From a checkpoint of a small autoregressive pixel model.
Model: width 256, layers 6, norm layernorm, activation gelu.
Rows from block 3 of a small autoregressive pixel model, named by matrix and row number. Rows with one number belong to one neuron. Each number is 128 + 24 x the weight over its row's rms, rounded and kept within 0 to 255. All counts start at 0.
After each neuron's rows are labels from the 100 images, of 14976, where the neuron reaches its highest value: "responds to" is what is common among them. Only what is clearly more common there than usual is listed. The data: capsule endoscopy frames (Kvasir-Capsule).
# fc1: MLP up (model.blocks.3.mlp.fc1.weight, 1024x256), inputs 0-85
# fc2: MLP down (model.blocks.3.mlp.fc2.weight, 256x1024, transposed), outputs 0-85

fc1.284 [119 136 155  89 137 144 137  99 141 128  80  66 114 157 116 130 113  95 159 112 131 117  84  89 150 119  85 147 188 200 149 119 168 139 117 140 125 175 149 125 121 160 106 144 148 151 125  83 114 138 165 108 153 150 135 104 132 148 111 137 134 135 166 140 124 121 166 113 114 140 128 131 152 116 127 111 139 119 123  95 108 157 127 153 127 153]
fc2.284 [164 123  98 112 109 143 148 152 109 136 105 184 123 108 164 127 113 127 122 150 150 125 136 140 101 147 134 114 134  68 152  87 144 154 158 140  74 110 115  98 121 117 162 137 111 100 130 122 114 129 112 101 125 120 142 137 142 127 161 173 144 124 114 155 150 132 149 125 143  96 125 172 112 131 118 107 140 140 137 145 100 145  98 100 145 100]
responds to: finding: ileocecal valve

fc1.268 [133 163 200 123  82 110 132 135  98 107 143 144 116 112  90 108 113 152 137 155 153 145 125  91 139 113 110 120 159  85 138  88 149 121 145 133 118 108 140 133 141 143  98 144 114 133 120 129 126 139 148 144 131 119 120 150 112 148 129  91 136 118 109 137 132 120 165 114  92 107 124 155 146 121 130  98 138 139 107 108 120 151 118 156 106  97]
fc2.268 [133 133 151 135 168 128 157 123 135 167 144 128 136 144 144 171 146 122 114 141  72 133  56 136  92 138 145 145 158 137 117 111 102 161  88 115 124 139 114 122 124  98 119 131 126 138 123 128  82 112 135 151  82  72  97 123 122  96 107 129 122 101 136 156 152 129 121 133 133 102  87 146 160 144 127 140 162  97 141 154 178 123 158 123 131 114]
responds to: finding: ileocecal valve

fc1.345 [105 135 169 122 130 131 116 107 125  97 127 138  93  85 124 106 136 182  85 118 102 118 123 147 117 176 139  87 124 154 157 133 153 160 117 163 116 159 148 104 108  91 137 105  87  93 155 132 122 151 151 109 151 150 151 155 174 125 125 142 122 121 148 105 122 124 112 137 123  94 107 138 119 139 108  96 103 170 157 196 111 100 108 131 137 142]
fc2.345 [ 87 150 156 147 166  73 105 139 160 120 118  96 162  56 132 129 144  88 117 114 140 178 124 143 144 142 151 132 173 115 118 149 111 135 195 115 110 125  83 133 103 143 139 142 132 167  82 121 127 145 118 118  82 146 152 134 142 117 116 139 120 120 132 121 111 142 167 139 192 120 142 166 134 123 118 115 148  79 103 102 141 131 148 139 127 121]
responds to: finding: reduced mucosal view

fc1.706 [110 127 172 132 134 126 130 161 120 156 109 133 111 103 162 132 135  95 132 122 131 164 119 111 160 139  65 106 175 133 142 143 123 130 130  99 176 127  74 151 133 110 111 133 174  89  79 143 120 124 133 114 148 123  97 132 108 127 138 135 138 122 153 133 104 128  76 108 143 106 143  95 123 115 100 124 137 170 132 128 119 148 134 143  95 141]
fc2.706 [102 140 145 147 105 127 145 144  99 128 128 118 120 154 114 130 163 148 119 135 169  99 167 129 114 113 148 103 161 141 136 148 156 111 114 138 128 122 164 149 133 140 119 147 136 104 145 121 127  99 122 119 153  59 155 153 122 104 114 132 150 133 121 183  91 121 182 171  92 131 115 103 182 116 131 133 120 111 127 125  74 158 139 118 156 148]
responds to: finding: ileocecal valve

fc1.261 [139 167 137 123 146 185 133 134  79  96 117 108 141 123 140 134 106 134 172 133  93  96 126 114 139  85  92 144 136 155 193 114 100 116 121  95 135 139  72 131 125  82 127 121 136 153 140 122 153 130 117 105 151 151 105 152 151 120 134 132 141 104 121 170 120 122  94 170 122 171 106 119 128 103 120 100 170 137 111 132 128 104 106 121 114 161]
fc2.261 [105 151 161 123 128 113  93 112 152 112 140  76 148 160 142 116 126 115  76 100 143 135 181 164  94 135  85 103 122 125 153 121 163 120 108 131  97 131 191 100 129 136 187 141  94 135 117 161 132 106  94  93 120 135  92 105 134 134 114 102 154 160 130 138 168 132 124 115 159 115 129 103 114 154 121  94 119 129 143 151 161 110 151 124 115 133]
responds to: finding: pylorus

fc1.252 [115 118 156 118 103 166 129  93 125 121 138 123 110 135 128 160 136 130 139 115 114  75 111 116 117 133  97 114 135 120 130 162 121 143 122 126 121 152 131 107 164 189 124 151 155 182 141 124 189 155 130 154 173  70 108 153 128 165 142 144 153 168 117 143 118 119  97 172 139 142 140 149 122  95 120 126 170 116 142 119 144 133  96 125 127  98]
fc2.252 [159 124 132 142 157 153 124 156 108  93 122 132 135 117 111 129 149 122 142 118 160  97 114 124 112 129  70 118 164 160 107 100  98 105  95 119 125 147 161 105 137 140 103 125 131 122 131 135 105 106 108 120 162 112 154 110 146 118 175 121 120 126 113  89 153 114 170  98 112 116 135 137 124  90  94 138 111 132 116 113 143 126 149 143 143 148]
responds to: finding: ileocecal valve

fc1.149 [118 142 128 105 169 120 146 142 119 127  93 119 120 133 127 140 122 108  93 155 130 152 113 125 164 184 153  95 118 139 164 141 103 155 104 108 124  96  93 112 139 130 142 142 125 161 130 181 176 144 106 144 130 157 146 174 115 130 142 115  91 141  82 145 128 141  80 116 123 144 134 129 153 133 126  92 119 103 138 107 129 153 146 144 155 128]
fc2.149 [140 171  97 104  99 142 144 133 146  91 127 134 167 126 111 161 184 161 138 153 154  85 152 110 157  99  96 124 161 119 102 148 103  57 127 138  73 140 139 122 132 102 102 162 138 149  97 127  76 123 116 138 110 133 160 127 135 135 118 113 131  88 130 106 134 115 168 122 110 134 156 122 133 135 131 123 123 169 124  92 103 156  96 122 128 147]
responds to: finding: ileocecal valve

fc1.229 [130 110 147 114 162 145 135  93 131 107 141 143 167 113 145 142 132 150 160 105 126  78 140 155 130 122 143  89 164 130 159 102  82 160  91 156 158 155 189 144  98  99 129 125 101 136 126 163 101 111 163 153 105 110 107 135 152 161 159 157 139 135 126 163 141 149 110 148 107 120  98 165  91 127 141 139 114 134 109 137 159  80  73 151 115 117]
fc2.229 [120 155 104 135 158  83  95 141 130 116 128 145 123 130 133  94  99 115 147 127  91 161 125 129 100 142 103 138 136 149 115 119 157 136 142  99 109 132 100 134 124 119  95 152 126 144 106 116 121 142 138 141 156 147 143 109 125 127  98 120 119 134 122 107 108 128 133 119 167  92 148  83 125 140 139  99 156 123 130 105 133 156 140 152 118 117]
responds to: finding: ileocecal valve

fc1.16 [134 180 143 108 104 100 128 142 127 115 113 108 106  78 175 114 168  93 121  87 144 127 139 134 134 123 111 120 120 101  96 150 143 109 142 147 124 155 113 164 119 109 112 135 113  81 114 193 117 125 110 138 142 113 123 181 166 130  87 155  98  82 140 162 139 107 114 152 114 124 107 167 143 112 119  96 117 134 148 147 117 130 137 123  87 175]
fc2.16 [ 94  97 113 163 161 132  88 118 129 129 133 146  86 118 155  81 104 104 154 120 111 127 132  90 132 117  96 127 132 150 114 121 137 174 102 116 131 146 138 200 132 106 121  93 123 139 156 131 169 130 123 110 141 106 135 142 137 127 159 131 136 119 126 133 142  98 153 142 165 151 138 143 130  99 131 168 131 130 154 130 137 161 141 133 135  95]
responds to: finding: ileocecal valve

fc1.290 [101 181 156 148 143 132 131  88 109 138 118 133  98 119 115 112 126 104 129 129 104  76 118 124 181 118 117 133 133 127 160 128 124 186 100 104  93 152 125 132 128 153  83 166 148 139 115 170 121 110 104 128 142 107 168 160 126 139 120 165 126 160 132 123  68 145 127 115 105  95 115 128 153 118 155 135 132 127 146  92 128 138 143 135 120 149]
fc2.290 [159 113  95 104 134 130 142 153 125 180 128  78  98 107 109 106  82 144 143 113 108 121 142  85  98  80  88 136 147 123 100 146 140 114 126 132 147 136 119 125 132 140 111 140 107 133 130 117 123 162 157 105 128 139 168 105 162 134 168 145 124 141 141 135 125 109 135 142 156 114 144 132 131 115 152 112 133 129 115 139 119 123  78 135 142 108]
responds to: finding: ileocecal valve

fc1.705 [125 131 145  80 160 144 114 136 129 115 100 116 127 153 170 125 121 108 122 112 133 109 134 100 124 120 140 124 111 156 155 133 106 116 145 119 178 143 155 108 161 150 138 161 166 149 132 143 157  85 117 107 164 110 117 107 141 131 134 110 126  94  82 114 161 134 122 103  94 139  90 165 132 120 138 107 132 106 144 146 146 113 165 158 134 134]
fc2.705 [ 65 127 138 111 113 132 107 165 165 133 132 164 137 108  87  87 176 128 102 131 115 140 117 140  98 107 140 156 154 167 137 141 133 148 149 138  59  95 135 105 111  87 123 123 117 106 136 150 124 121 118 119  95 165  99 148 153 152 114 137 150 131 134 116 143 123 113 164 140 134 154 152 111 129 137 137 117  98 126 128 108 103 132 125 126 170]
responds to: finding: reduced mucosal view

fc1.613 [129 122 116 101 129 175 100 136 137 107 135 120 110 128 120  86 155 112 150 127 159 111  96 119 165 121  96 111 121 137 130  84 182 178  84 136 143 127  98 150 142  86 120  90 106 148 117 148 177 105 129 118 112 127 133 164 146 109 149 148  87 103 152 159 144 166 122 145 134 101 103 115 129 126 146 119 141  99 132 129 141 133 132 175 109 123]
fc2.613 [107 153 114  92 137 140  94 123 157 136 144 148 109 126 158 123  96 164 105  95 145  82 118 123 123 130  84 118 122 130 153 101 136 128  96 104 124 131 130 130 150 149 106  91  87 105  89 121  78 160 133 104 144 141  98 111 149  97 164 134 113 128  99 105 136 155  93 136 133 126 136 122 136 135 118 107 120  63 131 100 114 129 170 135 164 112]
responds to: finding: reduced mucosal view

fc1.183 [ 98 127 122 139 114 123 124 121 132 141 104 128 108 130 177  79 142 103 102 123 107  95 176 115 155 139  71 140 143 162 114 106 133 142 130 125 126 134 140 160 145 146  84 125 146 110 126 145 122 126 112 174  89 123 183 113 148 106 104 118 131 183 139 127 167 144 122 121  81 153 159 157 115 163  80 110 142 132 142 107 164 131 180 150 129 130]
fc2.183 [159 123 128 121 141  80 102 118 127 121 144  99 139 141 123 128 120 100 130 105 137 142 102 117  99 141 143 121 145 105 124 112 108  85 151 142 114 116  91 113  93 150 153 131 150 107 173 109 127 131 126 137 154 105 152 126  77 121 142  90  96 109 112 106 136  81 113 113 169 145 145 132 150  90 175 169 141 162  76 147  91 129 119 161 107  98]
responds to: finding: ileocecal valve

fc1.695 [159 108 176 102 145 119 127 110 111 152 128  91 122 130 112 144 176 130 130 161  83 130 140 152 145 169 133 119 142 114 153 130 102 131  74 112  89 141 105 148 161 123 150 152 174 153  99 169 125 149 169 126 119 126 164 147 111 159 130  89  99 140 100 160 149 139 130 178  89 113 127 116 136 110 130 102 144 116 121 136 155 106  96 144 104  71]
fc2.695 [146  99 104 132 139 125 115 170 144 164 139 101 129 164 135 135 101  90 130 115 131 100 159 150 122 134 144 113 118 133 131  95 158 122 128  82 154 129 148 131  95 103 107 104  74 144 125 100 131 160 100 113  85 131 120 118 148 119  77 108 111 109 102 130 109  97 124 106 135 115 137 143 111 159 102 142 130 113 120 137 130 142 174 120 108 180]
responds to: finding: ileocecal valve

fc1.317 [138 145 124 118 133 164 155 118 144 131 144  75 135 139 103 150 113 100 160 113 144 151 122 152 166 169  62 118 162 129 134 100 148 118  86 141 125 131 127 146 170 143 126 129 121 149 105 152 145 104 157 162 114 143 161 119 134 130 137 139 125 128 114 143 101 123 169 109 144 156 135 124  87 146 130 131 116  65  95 113 149  93 131 126 131 116]
fc2.317 [134 127 146 107 148 123 129 130 124 136  92 118 128 134 120 121 129 161 112 137 123 151 164 135 156 117  95  96 110 113 154 112 105 130 139 150 140 102 117 111  85 145  91 143 161  92 130 118 141 135 151 121 105 115 139 122 139  93 165 128  91 124 142 117 138 114  79  93  81 143 116 156 109 136 132 138 148 193 139 170  95 143 141 108 170 154]
responds to: finding: reduced mucosal view

fc1.66 [144 151 152 103 162 128 145 114  96 137  72 134 169 133 144 154 124 147 142 116 117 110 150  95 168  70 140 127 164 136 139 117 105 127 121  97 125 110  94 116 112 122 136 110 117 139 105 160 145  91 111 144 119 100 135 119 108 132  82 157 125 113 109 106 161 147 151 130 137 124 125 161 122 128 194 127 119 134 153 139 114 152 108 115 140 149]
fc2.66 [107 126  80 126 121 140 131 136 141 127 102  74 137 130  88 187 117 107 138 129 142 100 150 131  78 157  88 179 124 144 146 127 113  87 165 117 125 115 106 117 125 146 123 123 152 125  82 136 178 136 125  99 176 195 153 146 130 108 147 148 134 133 112 162 131 142 120 142 122 154 135 154 114 119 112 158 109 159 131 126 140 124 138 129 133 153]
responds to: finding: ileocecal valve

fc1.762 [103 146 112  95 163 124 143 103 119  73 112  67 134 144 168 104  95  76 149 138 168 113 135 104 124 107 132 127 128 155 113 160 111 114 134 138 148 161 109 101 141 150 184 134 107 149 115  99 115 122 125 119 138 167 138 165 122 103  64  99 112 135 151 138  99 144 142 175 110 129 125 125 143  58 152 141 147 134 149 120 127 115 131 124 159 118]
fc2.762 [ 86 164 134  96 124 171 101 131  92 161 180 174 112 112 131 159 125 127 107  90  87 149 105 137 145  97 165 128 134  72 148 127  85 109 119 164 123 119 139 109 135 166 117 129 151 100 166 140 104 152 141 143 177  87 135 159 182 141 151 121 140 125 128 167 132 157 125 115 112 108 135 132 119 124 156 117 133 152 118 113 119 181 118  85 118  81]
responds to: finding: reduced mucosal view

fc1.521 [134 147 160  94 165 167 128 119 136 148 141 127 151 128 104 122 144 151 133 132  97 139 128 146 151 144  96  78 180 138 142 149 143 148 121 126 125 118  71 121 182 113 144 107  92 117 106 137 134 115 150 150 114 106 156  90 133 138 111 134 114  97  81 125 147 175 171 123 108 150 120 128 140  88 121 106 133 128 159 110 163 145  94 130 112 142]
fc2.521 [132  92 129 103 114  91 120  66 133 101 108 116  98  92 111 131  98 164  93 157 177 147 134 115 144 105 108  94  99 145 113 154 152  65 135 146 141  93 139 125 127 112 104 155 149 142 130 142 114 171 144 122 144 134 130 104 127 111  98 145 109 209  94 125 138 135 184 104  93 131 139 105 146  78 140  94 136 164 140 117 122  99  76 108 137  84]
responds to: finding: ileocecal valve

fc1.509 [126 124 127 123 108 166  94 112 119 123 128 119  79 180 175 115 115 126 108 118 151 124 103  97 132 135 133 111 104 112 120 124  93 144 138 136 157 120  96 126 146 131 125 104 117 151 125 158 165 151 140 137 117 150 134 113  93  85 133 102 124  86 118 134 136 140 148 109  88 116  88 118 120 144 132 130 165 120 111 212 176 129 132  95 129 113]
fc2.509 [130 175  87 109 133 169 138 153 139 154 142 121 176 112 104 158 128 155 121 141 144 124 139 112 107 124 165 161 163 136 110 132 138 140 122  82 136 146 123 148 146 161 124  99 136 127 148 117  72 150 110 141 170 119 131  96 138 143 133  84 128 125  97 115 107 128 155 188 111 142 122 128 105 106 166 121 129 153 154  75 130 161 166 158 131 154]
responds to: finding: reduced mucosal view