config.yaml
arch: "transformer_decoder"
model: "autoregressive pixel model"
dataset: "capsule endoscopy frames (Kvasir-Capsule)"
train_examples: 42238
image_size: 16
horizontal_flip: true
levels_per_channel: 8
vocab_size: 513
width: 256
layers: 6
norm: "layernorm"
norm_position: "pre"
hidden_act: "gelu"
mlp_ratio: 4
head_dim: 16
fused_qkv: true
bias: "none"
qk_norm: false
parallel_block: false
inner_norm: false
positions: "learned"
tie_word_embeddings: false
init: "lecun_normal"
residual_init: "none"
optimizer: "adamw"
learning_rate: 0.00098
beta1: 0.9
beta2: 0.999
eps: 1e-06
max_grad_norm: 1.0
max_steps: 19600
batch_size: 128
epochs: 59.4
lr_schedule: "cosine"
final_lr_fraction: 0.01
warmup_steps: 980
weight_decay: 0.3
Rows from block 3 of a small autoregressive pixel model, named by matrix and row number. Rows with one number belong to one neuron. Each number is 128 + 32 x the weight over its row's rms, rounded and kept within 0 to 255. All counts start at 0.
After each neuron's rows are labels from the 100 images, of 14976, where the neuron reaches its highest value: "strongest on" is what is common among them. Only what is clearly more common there than usual is listed. The data: capsule endoscopy frames (Kvasir-Capsule).
# fc1: MLP up (model.blocks.3.mlp.fc1.weight, 1024x256), inputs 0-85
# fc2: MLP down (model.blocks.3.mlp.fc2.weight, 256x1024, transposed), outputs 0-85

fc1.547 [120 123 153  76 158 131  93 159 133 142 115 142 131  99 183  94  99 132  69  98 101  97  89 159 112 180 101 118 226 149 175 186 161  57  91 196 118 160 165 137 139 114 110 156 142  71 111 159 173 145 147 120 138  73 150  89 172 143 106 128  69 132 142 137 161 168 132 138  91  89  93 122 103 121 160 117  73  71  94 141  78  92 129 166 127 130]
fc2.547 [ 84 161 150  94 153 124 163 174  72 112 131 160 161 163 122 140 178 148 131 130 104 121 148 115  88 174 130 127 114 111 124 106  84  92 195  91 128 164 120  99 141 160 102 122 167 130 224 146  74  76 125 106 175 136 139 147  89 151  98  94 121 153 136 143  97 131 143 118 130 120 123 186 151 108 190 117 123 195 122 136 146 151 117  70 134 108]
strongest on: finding: reduced mucosal view

fc1.224 [144 153 125 174 167 138 145  98 159 101 108 119  79 175 132  96 186 105 156 127 167 121 171 157 146 142 116  83 142 143 131  37 120 132 126  58 109 135 127 119 125 154 124 157 103 168 119 134 126 113 133 138 100  96 153 186 153 134 133  97  34 151 117 127 111 146 148 153  95 161 101 138 161 116 102 100 131 147 169 104 136 164 142  72 111 173]
fc2.224 [ 85 195 101  94 112 121 113 188 125 131 156 156 226 151 150  99  59 157 112 107 125 128 140 125 118 112 154 183  87 176 169 150 196 121 108 158 156 140 153 101 146 119 103  99 174 108 100  70 146 211 131 117 173 144 127 157 115 100 115 114 181  83 124 149 112 125 116 105 160 116  57  98 110 139 105  98 125 125 137  98 120 104  93 147 122 103]
strongest on: finding: ileocecal valve

fc1.580 [144 143 137 116  66 109 134 116  84 109 155  97 108 131 148 115  80 109 151 108 129 155 138 108 138 176 155  93 142 115 132  59 185 141 141 103 174 131 111  89 118 152  76 124 133 168 131 104 173 103 130 122 142 140 129 136 162 117  77 148 120 127 139 193 119 149 193 112 105 110 128 120 136 134 150 126 132 170  90 103  83 170 100 145  90 142]
fc2.580 [ 59 172 147 111 189 182 154 188 129 106 125 145 103 158  82 104 119 128 142 105  76 144 117 135 118 133 115 168 117 174 160  87  55  83 135 114  77 136 104 141 178 112 126 126  70 162  90 113 137  66 116 143  91 107  98 153 148 122 155 130 183 118 147 122 136 101  97 105 186  92 133  96 133 102 148 118 158 143 144 120 158  95 121 117 139 111]
strongest on: finding: reduced mucosal view

fc1.527 [164 140 183  72 107 170 114 123 138 113 163 143 132 129 142 118 122 121 101 132  46 122 160 136 164 223 132  97 147 114 153  87 112  99 177 176 115 154 136 114 196 181 188 133 136 133  88 153 107 147  94 131 173 116 149 103 131 118  76 108 169 117 136 175 122 177 152 128 147 162 140 184 102 116 170 102 141 136 137 100 128 150 140 141  83  98]
fc2.527 [108 147 112 205 136 124 113 135 154 148 112 183 112 138 107  98 126  97 109 114 164 109 217 123  71  81  56 206  63 150 131 130 128 133  82  94 142 116 177  89 117 129 135 120 123 194 142  63 123 140  88  86  68 183 109  80 153 170 111 109 105 119 142 121 148 111 138 153 112 157 121 121 137 143 137 133 134 147  87 177 116 156 174  98 121 132]
strongest on: finding: reduced mucosal view

fc1.619 [ 98  90 128  16 118 125 120 127 113 119 121 154 181 139 175 109 155 146 132 162  83 105 127  92 141 157 139 145 155 172 216  99  94 100 133 126 114 145 151 110 148 172  47  76 106 177 103 127 141 113 140 223 159 132 153 195 128 179 129  77  99 107  86 138 116 182 161 129  80 161 138 131 142 133 158 158  89 171 112 130 133 158 174  99 168 120]
fc2.619 [164 140 116 179 181 152 106  89 119 131 101 139  67  89 162  81 121 158 138  94 115 137 128 124 108 104 121 112 120 120  86 112 101 176 149 145 162  92  88 124  84 118 155 115 126 188 105 118 128 109 135 131 122 120 186 102 145 170 161 112 165 108 125  94 153 159 112 150 125 105 139 102 138 126 112 114 105 124 126 173  77 134 182 148 154 200]
strongest on: finding: ileocecal valve

fc1.188 [167 114 151 121 143 188 184 123 152  75 120 135 124  97 172  80 153 134 121  95 147  97 138 158 163 101 154  67 122 170 142  97 156  99 128 168  95 145 104 128 153 140 132 103 141 157  87  92 160 127 125 144 137 125  90 147 151 134 119 116 128 139  91 104 124 112 111 109 148 129 100 142 114 129 212  20 101 132 167 157  89  68 106  66 179  91]
fc2.188 [118 145 128  98 144 119  44 158  70 152 160 152 126 157 109  84 105 150 134 148  49 152 108 194 106 106 164 155  53  67 107  86 114 192 102 113 128 117 123  63 156 166  95 103 163 166 105 110 117 137 129 193 155  81 164 160 136 155 118  84  98  91 174 156 115 119 164 132 203 115 145 146 154 154 156 133  72 112  89 186 119 100 159  95 164 140]
strongest on: finding: ileocecal valve

fc1.32 [104 148 120 105 127  83 110 105  85 169 164 136 156 139 133 194 105 152  69 160  68 121 124 131 159 183  94  99  94  83 104 131 118 176 101 166  65 103 141  77 175 145  93 108 110 117  83 164 152 135 129 179 144 127 130 126 171 137  87 156 159 194  85 177 108 137 166 136 128 129 161 184 119 103 161 113 117 169 110  52 160 123 109 107 180 166]
fc2.32 [156 162 143 134 166 176 131 122 104 135 128 134 127 135 132  91 130  82 145  78 147 142  81 160 113 128 145 133 116 206 132  90 131 104 148  26 125  92  91 143 109 113 143  87 138 152  84  78 143 103 125  77 176 129 151 154 134 111 116 153 123 166  84 172  80 186  83  99  84 182 137  94 175 136 134 162 121 121 115 161 179  81 107 122 160 114]
strongest on: finding: ileocecal valve

fc1.278 [168 114 140  96 167 161 212 121 118 141  91 154 110 118 131 133 163 124  82 168 162 145 122 123 161 174 120  58 146 142 103  80 143 143  96 131 166 148 114 136 112 186 114  85 156 136 130 199  97 120 157 180 161 131  97 146 101 151 156 119 181 115 119 129  87 152 110 183 121  65  96 101 168  88  80 119 123 132 117 167 121 104  83 152 152 164]
fc2.278 [145 141 104 110 160 129  92 138  85 139 159  92 117 186 143 122 160 120 126 167 126 142 159 155  82 146 121 107 131 226  97 162  92 130 139 124  73 133  96 136 150  87 111 166  82 178  89 132 158  98  84  57 143 145 121  96 120 136  78 102 102  71  98 127 157 153  96 174 103 170  77  31 109 114  76 150  98  97 149 145 160 129 210 128 119 148]
strongest on: finding: ileocecal valve

fc1.710 [110 144 119  58 156 103 130 136 103 160 111 134 114 121 129 129 135 148 127 127  90 151 125 129 189 105 105  65 128 126 163 177 127 163 101 152 108 103 137 152 162 154 109 102 120 117 121 110 183 107 169 147 140  90  40 106 208  97 109 197 112 121 116 157 205 152  88 154 128 113 172 126 125  73 139 148  94 126 113 160 153 114 113 115 143  99]
fc2.710 [125 106 173 183  49  98 186 109 176 141 130 119 189 104 130  96 117 145  43 144 123  99  71 142 123 162 137 186 128  79 154 155  93 170 120 187 152 154 160 118  55 137  61 105 145 109  65 168 137  94 142 133 113 162 140 113 154 162 151 152 112 126  79 108 101 107 139 129 144 145  97 130 126  96 142  97 169 143  96 184 202 129 124 125 128 132]
strongest on: finding: ileocecal valve

fc1.117 [ 67 172 152 119 116 124 102 122 123  81 157 100  78 128 126 147 150 143 118 141 125 158 141  99 114 117 124  89 174  93 177  68 116 108 113 144 128 171 134 111 116 190 141 148  88 165 145 166 133 159 133 129 121 168 156 146 146 119 175 120  93 131 131 106 131 159  99 155 121 103 166 109 166  71 155  87 139  97  67 112 146 200  98 103 132 175]
fc2.117 [181 139 136  68 136 145 146 129 144 104 140 121 100  86 138  96 116 153 143 160 127 154 102  99 177 126 175 139  96 157 208  92 140 130  80 156  88 127 153 137  86 101  89  92 163 128 191 119 136 138 164 166  94  48 133 128  78  70 136 134 139 134 107 185 168  72 160  95  83 162 100 143 139 184 164 124 141  66 126 147  73  90 134 157 129 118]
strongest on: finding: reduced mucosal view

fc1.235 [101 114 157  76 109  97 124  61  89 145  92 128  48  93 161 155 129 123 175 208 111 174 103 105 171 139 118 131  71 162 138 110 129 135 121 127 134 152 118 124 119 154 136 112 106 131 103 130 156 115 149 191 156 150  80 142 120 176 108  92 151 169 128 129 154 175 182 122 146 170 128 157 149 121 130 120 126  91 138 126  50 132  96 135 134 128]
fc2.235 [129  53 122 150 141 121 104 103 110 162 156 101 134 188  78 122 116  81 115 105 163  92 190 173 140 109 155 115 161 113 119  98 135 128 137 119 137 121  91 137 109 129  87 181 129  87 176 130  78 175 118 114 114  75 202 128 126 186 120 153 175  74 152 104  97 193 117 115 112  98 176 163 121 105  98  97  88 119 100 131 153 143 112 108 184 138]
strongest on: finding: ileocecal valve

fc1.325 [144 126 220 101 182 115 134 136 125 166  98 144 134 133 202  92 120 155 185 135 124  95 109 109 132 164  83 137 131  92  93 135  89  92 111 168 197 163  84 185 190 160  65  57 150 143 139 100 140 129 146 129 137 149 141 171 132 162 118 135 107 136  95 110 175 128 129 158 108  81 163 194 103 129 164  78  74 157 181 150  64 180  88 160 160 107]
fc2.325 [129 127 133 112  97 116 147  73 143 116  80  65 142 167 150 112 186 157 127 114 103 100 151 102 112 136 141 132 118 189 168 151 132  66  85 107 178 104 131 104 143 104 154 217 133 135  94 162 119  95  85 104 122 151 158  89 158 127 150 182 128 201 145 109 114 136 116 114  68 135  78 123 145 112 136 141 114 123 148  90 110  91 136 133 116 101]
strongest on: finding: reduced mucosal view

fc1.40 [ 92 200 141  87 107 134 124  74  58  85  69 118 136 125 108  99 173 135 126 133 113 179 144 113 160 172  89 118 123 223 166 112  86 111 134 136  85 128 118 134 145 154  98 122 127 114 115 166  74  96 159 135 186  99  99 163  89  96 171 108  77 184  86 132 146 126 127  88 126 140 159  56 128  50 153 125  75 170 135 125 152 144 170 191 121  92]
fc2.40 [135 121 150 118 168  70 163 197  88 158 167 171  94 165 105 124 156 102 190 134 121  97 101  95  65 133  90 113 106 137  94 149 150 104 129  64 101 103  28 148  79 135 136 129 113  46 168  95 130 171 159 105 104 117 180  91  79 145  65 108 144  89 128 111  86  98 245 148 108 107 129 136 118  89 129 125  97 121  88 162 171 136  74 128 144 174]
strongest on: finding: reduced mucosal view

fc1.338 [ 98 156 142 143 127 127 157 112 121 134 145 141 175 115 118 122 120 146 154 134  79 136 175 129 155 127  70 144 103 157 136 123  96  86  81 158 174 128  83  98 110 101 187 112  70 125 127 113 100 132 115 146 118 145  62 191 105 154  42 142 112 184 148 119 155 107 113 112 113 112 108 149 120 122 117  64 149 118 101 134 164 171  95 101 168 148]
fc2.338 [128 161 162 145 105 104 145 132 117  43 204 107 139 144 147 117 105  99 168 189 163  79  89 109 130  68 151 159  91 126 142 129 140 156 120 146 150 175 142 137 154 113  70  27  92 187  68 134  58  73 124 124 169 130 148 131 121 106 111 140 137  70 115 163  81 155 114 147 124  62 159 154 123 104  66 120 137  95 166 153 166 118 105  89 115  55]
strongest on: finding: reduced mucosal view

fc1.193 [151 128 101  87 136 131  94 103 182  80  56 100 200 116 151 123 156 132 126  94 103  83 157 113 160 119 113 113  95 118 121  93 156  99 152  75 112 143 145 101 114 161 151 152 140  82 117 138 119 120 103  89 130 126 119 104 137 157  77 182 103 128 135 147 114 119 130  81 123 120 101 160 132 139 172  66 153 128 146 115 153 135 113 106 128 116]
fc2.193 [122  91 180 115 143  83 121 198 134 133 116 113 131 136 104 181 110 179 125 106  85 170 149  58 141 102 164 160 126  84  88 130 154 139 115 162 171 180 118 101  63 106  71  67  91 126 148  85   7 149 148 144 113 113 128 140 124 119  97  81 196 147 135 101  86 119 157 124 153 138 156 127 152  99 164 129  89 128 147 119 109  90 120 143 128 160]
strongest on: finding: ileocecal valve

fc1.283 [130 125 127  90 125 105  76 165 128 107 133 167 120 136 164 125 161 135 112 115 122 108  17 133 148  94 168  89 121 182 152 131 126  90  44 128 128 187  88 152 107  62 127 156  91 126  82 192 115  70 128  97 160 123 104 203 145 110  93 125 140  87 115  88  95 171 126 113  72 170 121  99 125  89 109 124 124  89  96  95 132 108 121 193 151 102]
fc2.283 [ 97 140 162 122 111 123 103  59 140 140 107 172 210 112 179  97 149 185 111 104 108  94 130 159 108 141 121 100 168 146 109 141 127  96 130 145 134  69 141 113 163 165 140 119 181 173 135 131 192 137 106 159 162 141 116 164 100 173 127 113 137 106 168 129 155 155 155 140 182 101 114  88 185 121 124 183 200  98 122 161 195 129 103 163 105 128]
strongest on: finding: reduced mucosal view

fc1.308 [110 168 190 102 123 157 114 130 126 153 148  97 185 126 174 127 157  70 204 177 137 165  94 140 160 152  84 120 130 122 145  83 114 107 119 135 134 126 154 100 162 123  88 136 114 140  75 170 143 106 161 108 183 143 178 141  96 148 148 142 153  86 159 150 123 116 138 134 167 209 100 125 123 135 155  60 141 110 151 116 118  97 139 126 139 121]
fc2.308 [115  91 153 100 114 104  89 105 149 103  99  17 129  78 156 145 112 133 118  94 159 142 147 117 149 134 184  60 149 139  91 123 173 125 126  84 132 155 148 141 102 146 102 154 118 101 119 131  69 154 149 121 108 206 144 102  89 144 138 202  97 145  96 137  99 151 110 106 166 124 121 145 113  96 131  74 137 112 148 185 140 141 127 142  92  89]
strongest on: finding: ileocecal valve

fc1.203 [142 157 132 138  59 141 113  72 132  67  62 146 187 149 126 114 109 113 113 101 111 127 112  83 153 110 114 122 129 101  81 102 112 107 138  70 163 137 146 112 127  97  94 114 160 162 102 189 235  92 119 185 120 146 120  86 161 167 121 179 121 137 104 117 117 174 130 170 178 113 104  97  90 156 152 125 139  54 136 145 120 140  93  95 118 137]
fc2.203 [143 150 161 116 136 157 103 128 154 102 145 170 127 198 147 110 163 130 152 170 195 146 157 130 161 136 108  71 103 112 132 116 107 136 148  74  96  68 160 174  85 107 111  92 170 154  94 121 148 123 135 112 108 131 110  79 103  32  91 127 114 132 145 143  65  44 146 148 144 129 115 108 128  95 157 167 111 134 158 176 146 124 107 105  97 118]
strongest on: finding: ileocecal valve

fc1.264 [ 37 127 117  69 122 109  97 115 116  92  84 141 127 107 153  92 124 136 145 143 124 111 162  84 154  89 171 149 159 168 144 146  89 102  94 120 127 124 103  60 148 145 149 105  65 111  67 234 125  60 128  96 129 147 151 128 125 117 136 111  91 122 123 164 140 166 148  79 136 144 121 146 155 100 121 147 102 108 104 161 121 123  88 119  96 141]
fc2.264 [161 183 168 151 120 195 106 131  94 133 144 107 181 114 106 131 143 152 113 113 137  87 112 144 137 103  81 142 134 174 158 118 102 134 147 117  82 171 141 106 162 128 108 128 177 139  83 118 158 124 102 127 116 153 153 188 135 144 164 167 135 201 104 198 114 157  91 105  69  79 125 105 149 129 131 121 186  43  92 110  73 157 104 172 106  79]
strongest on: finding: ileocecal valve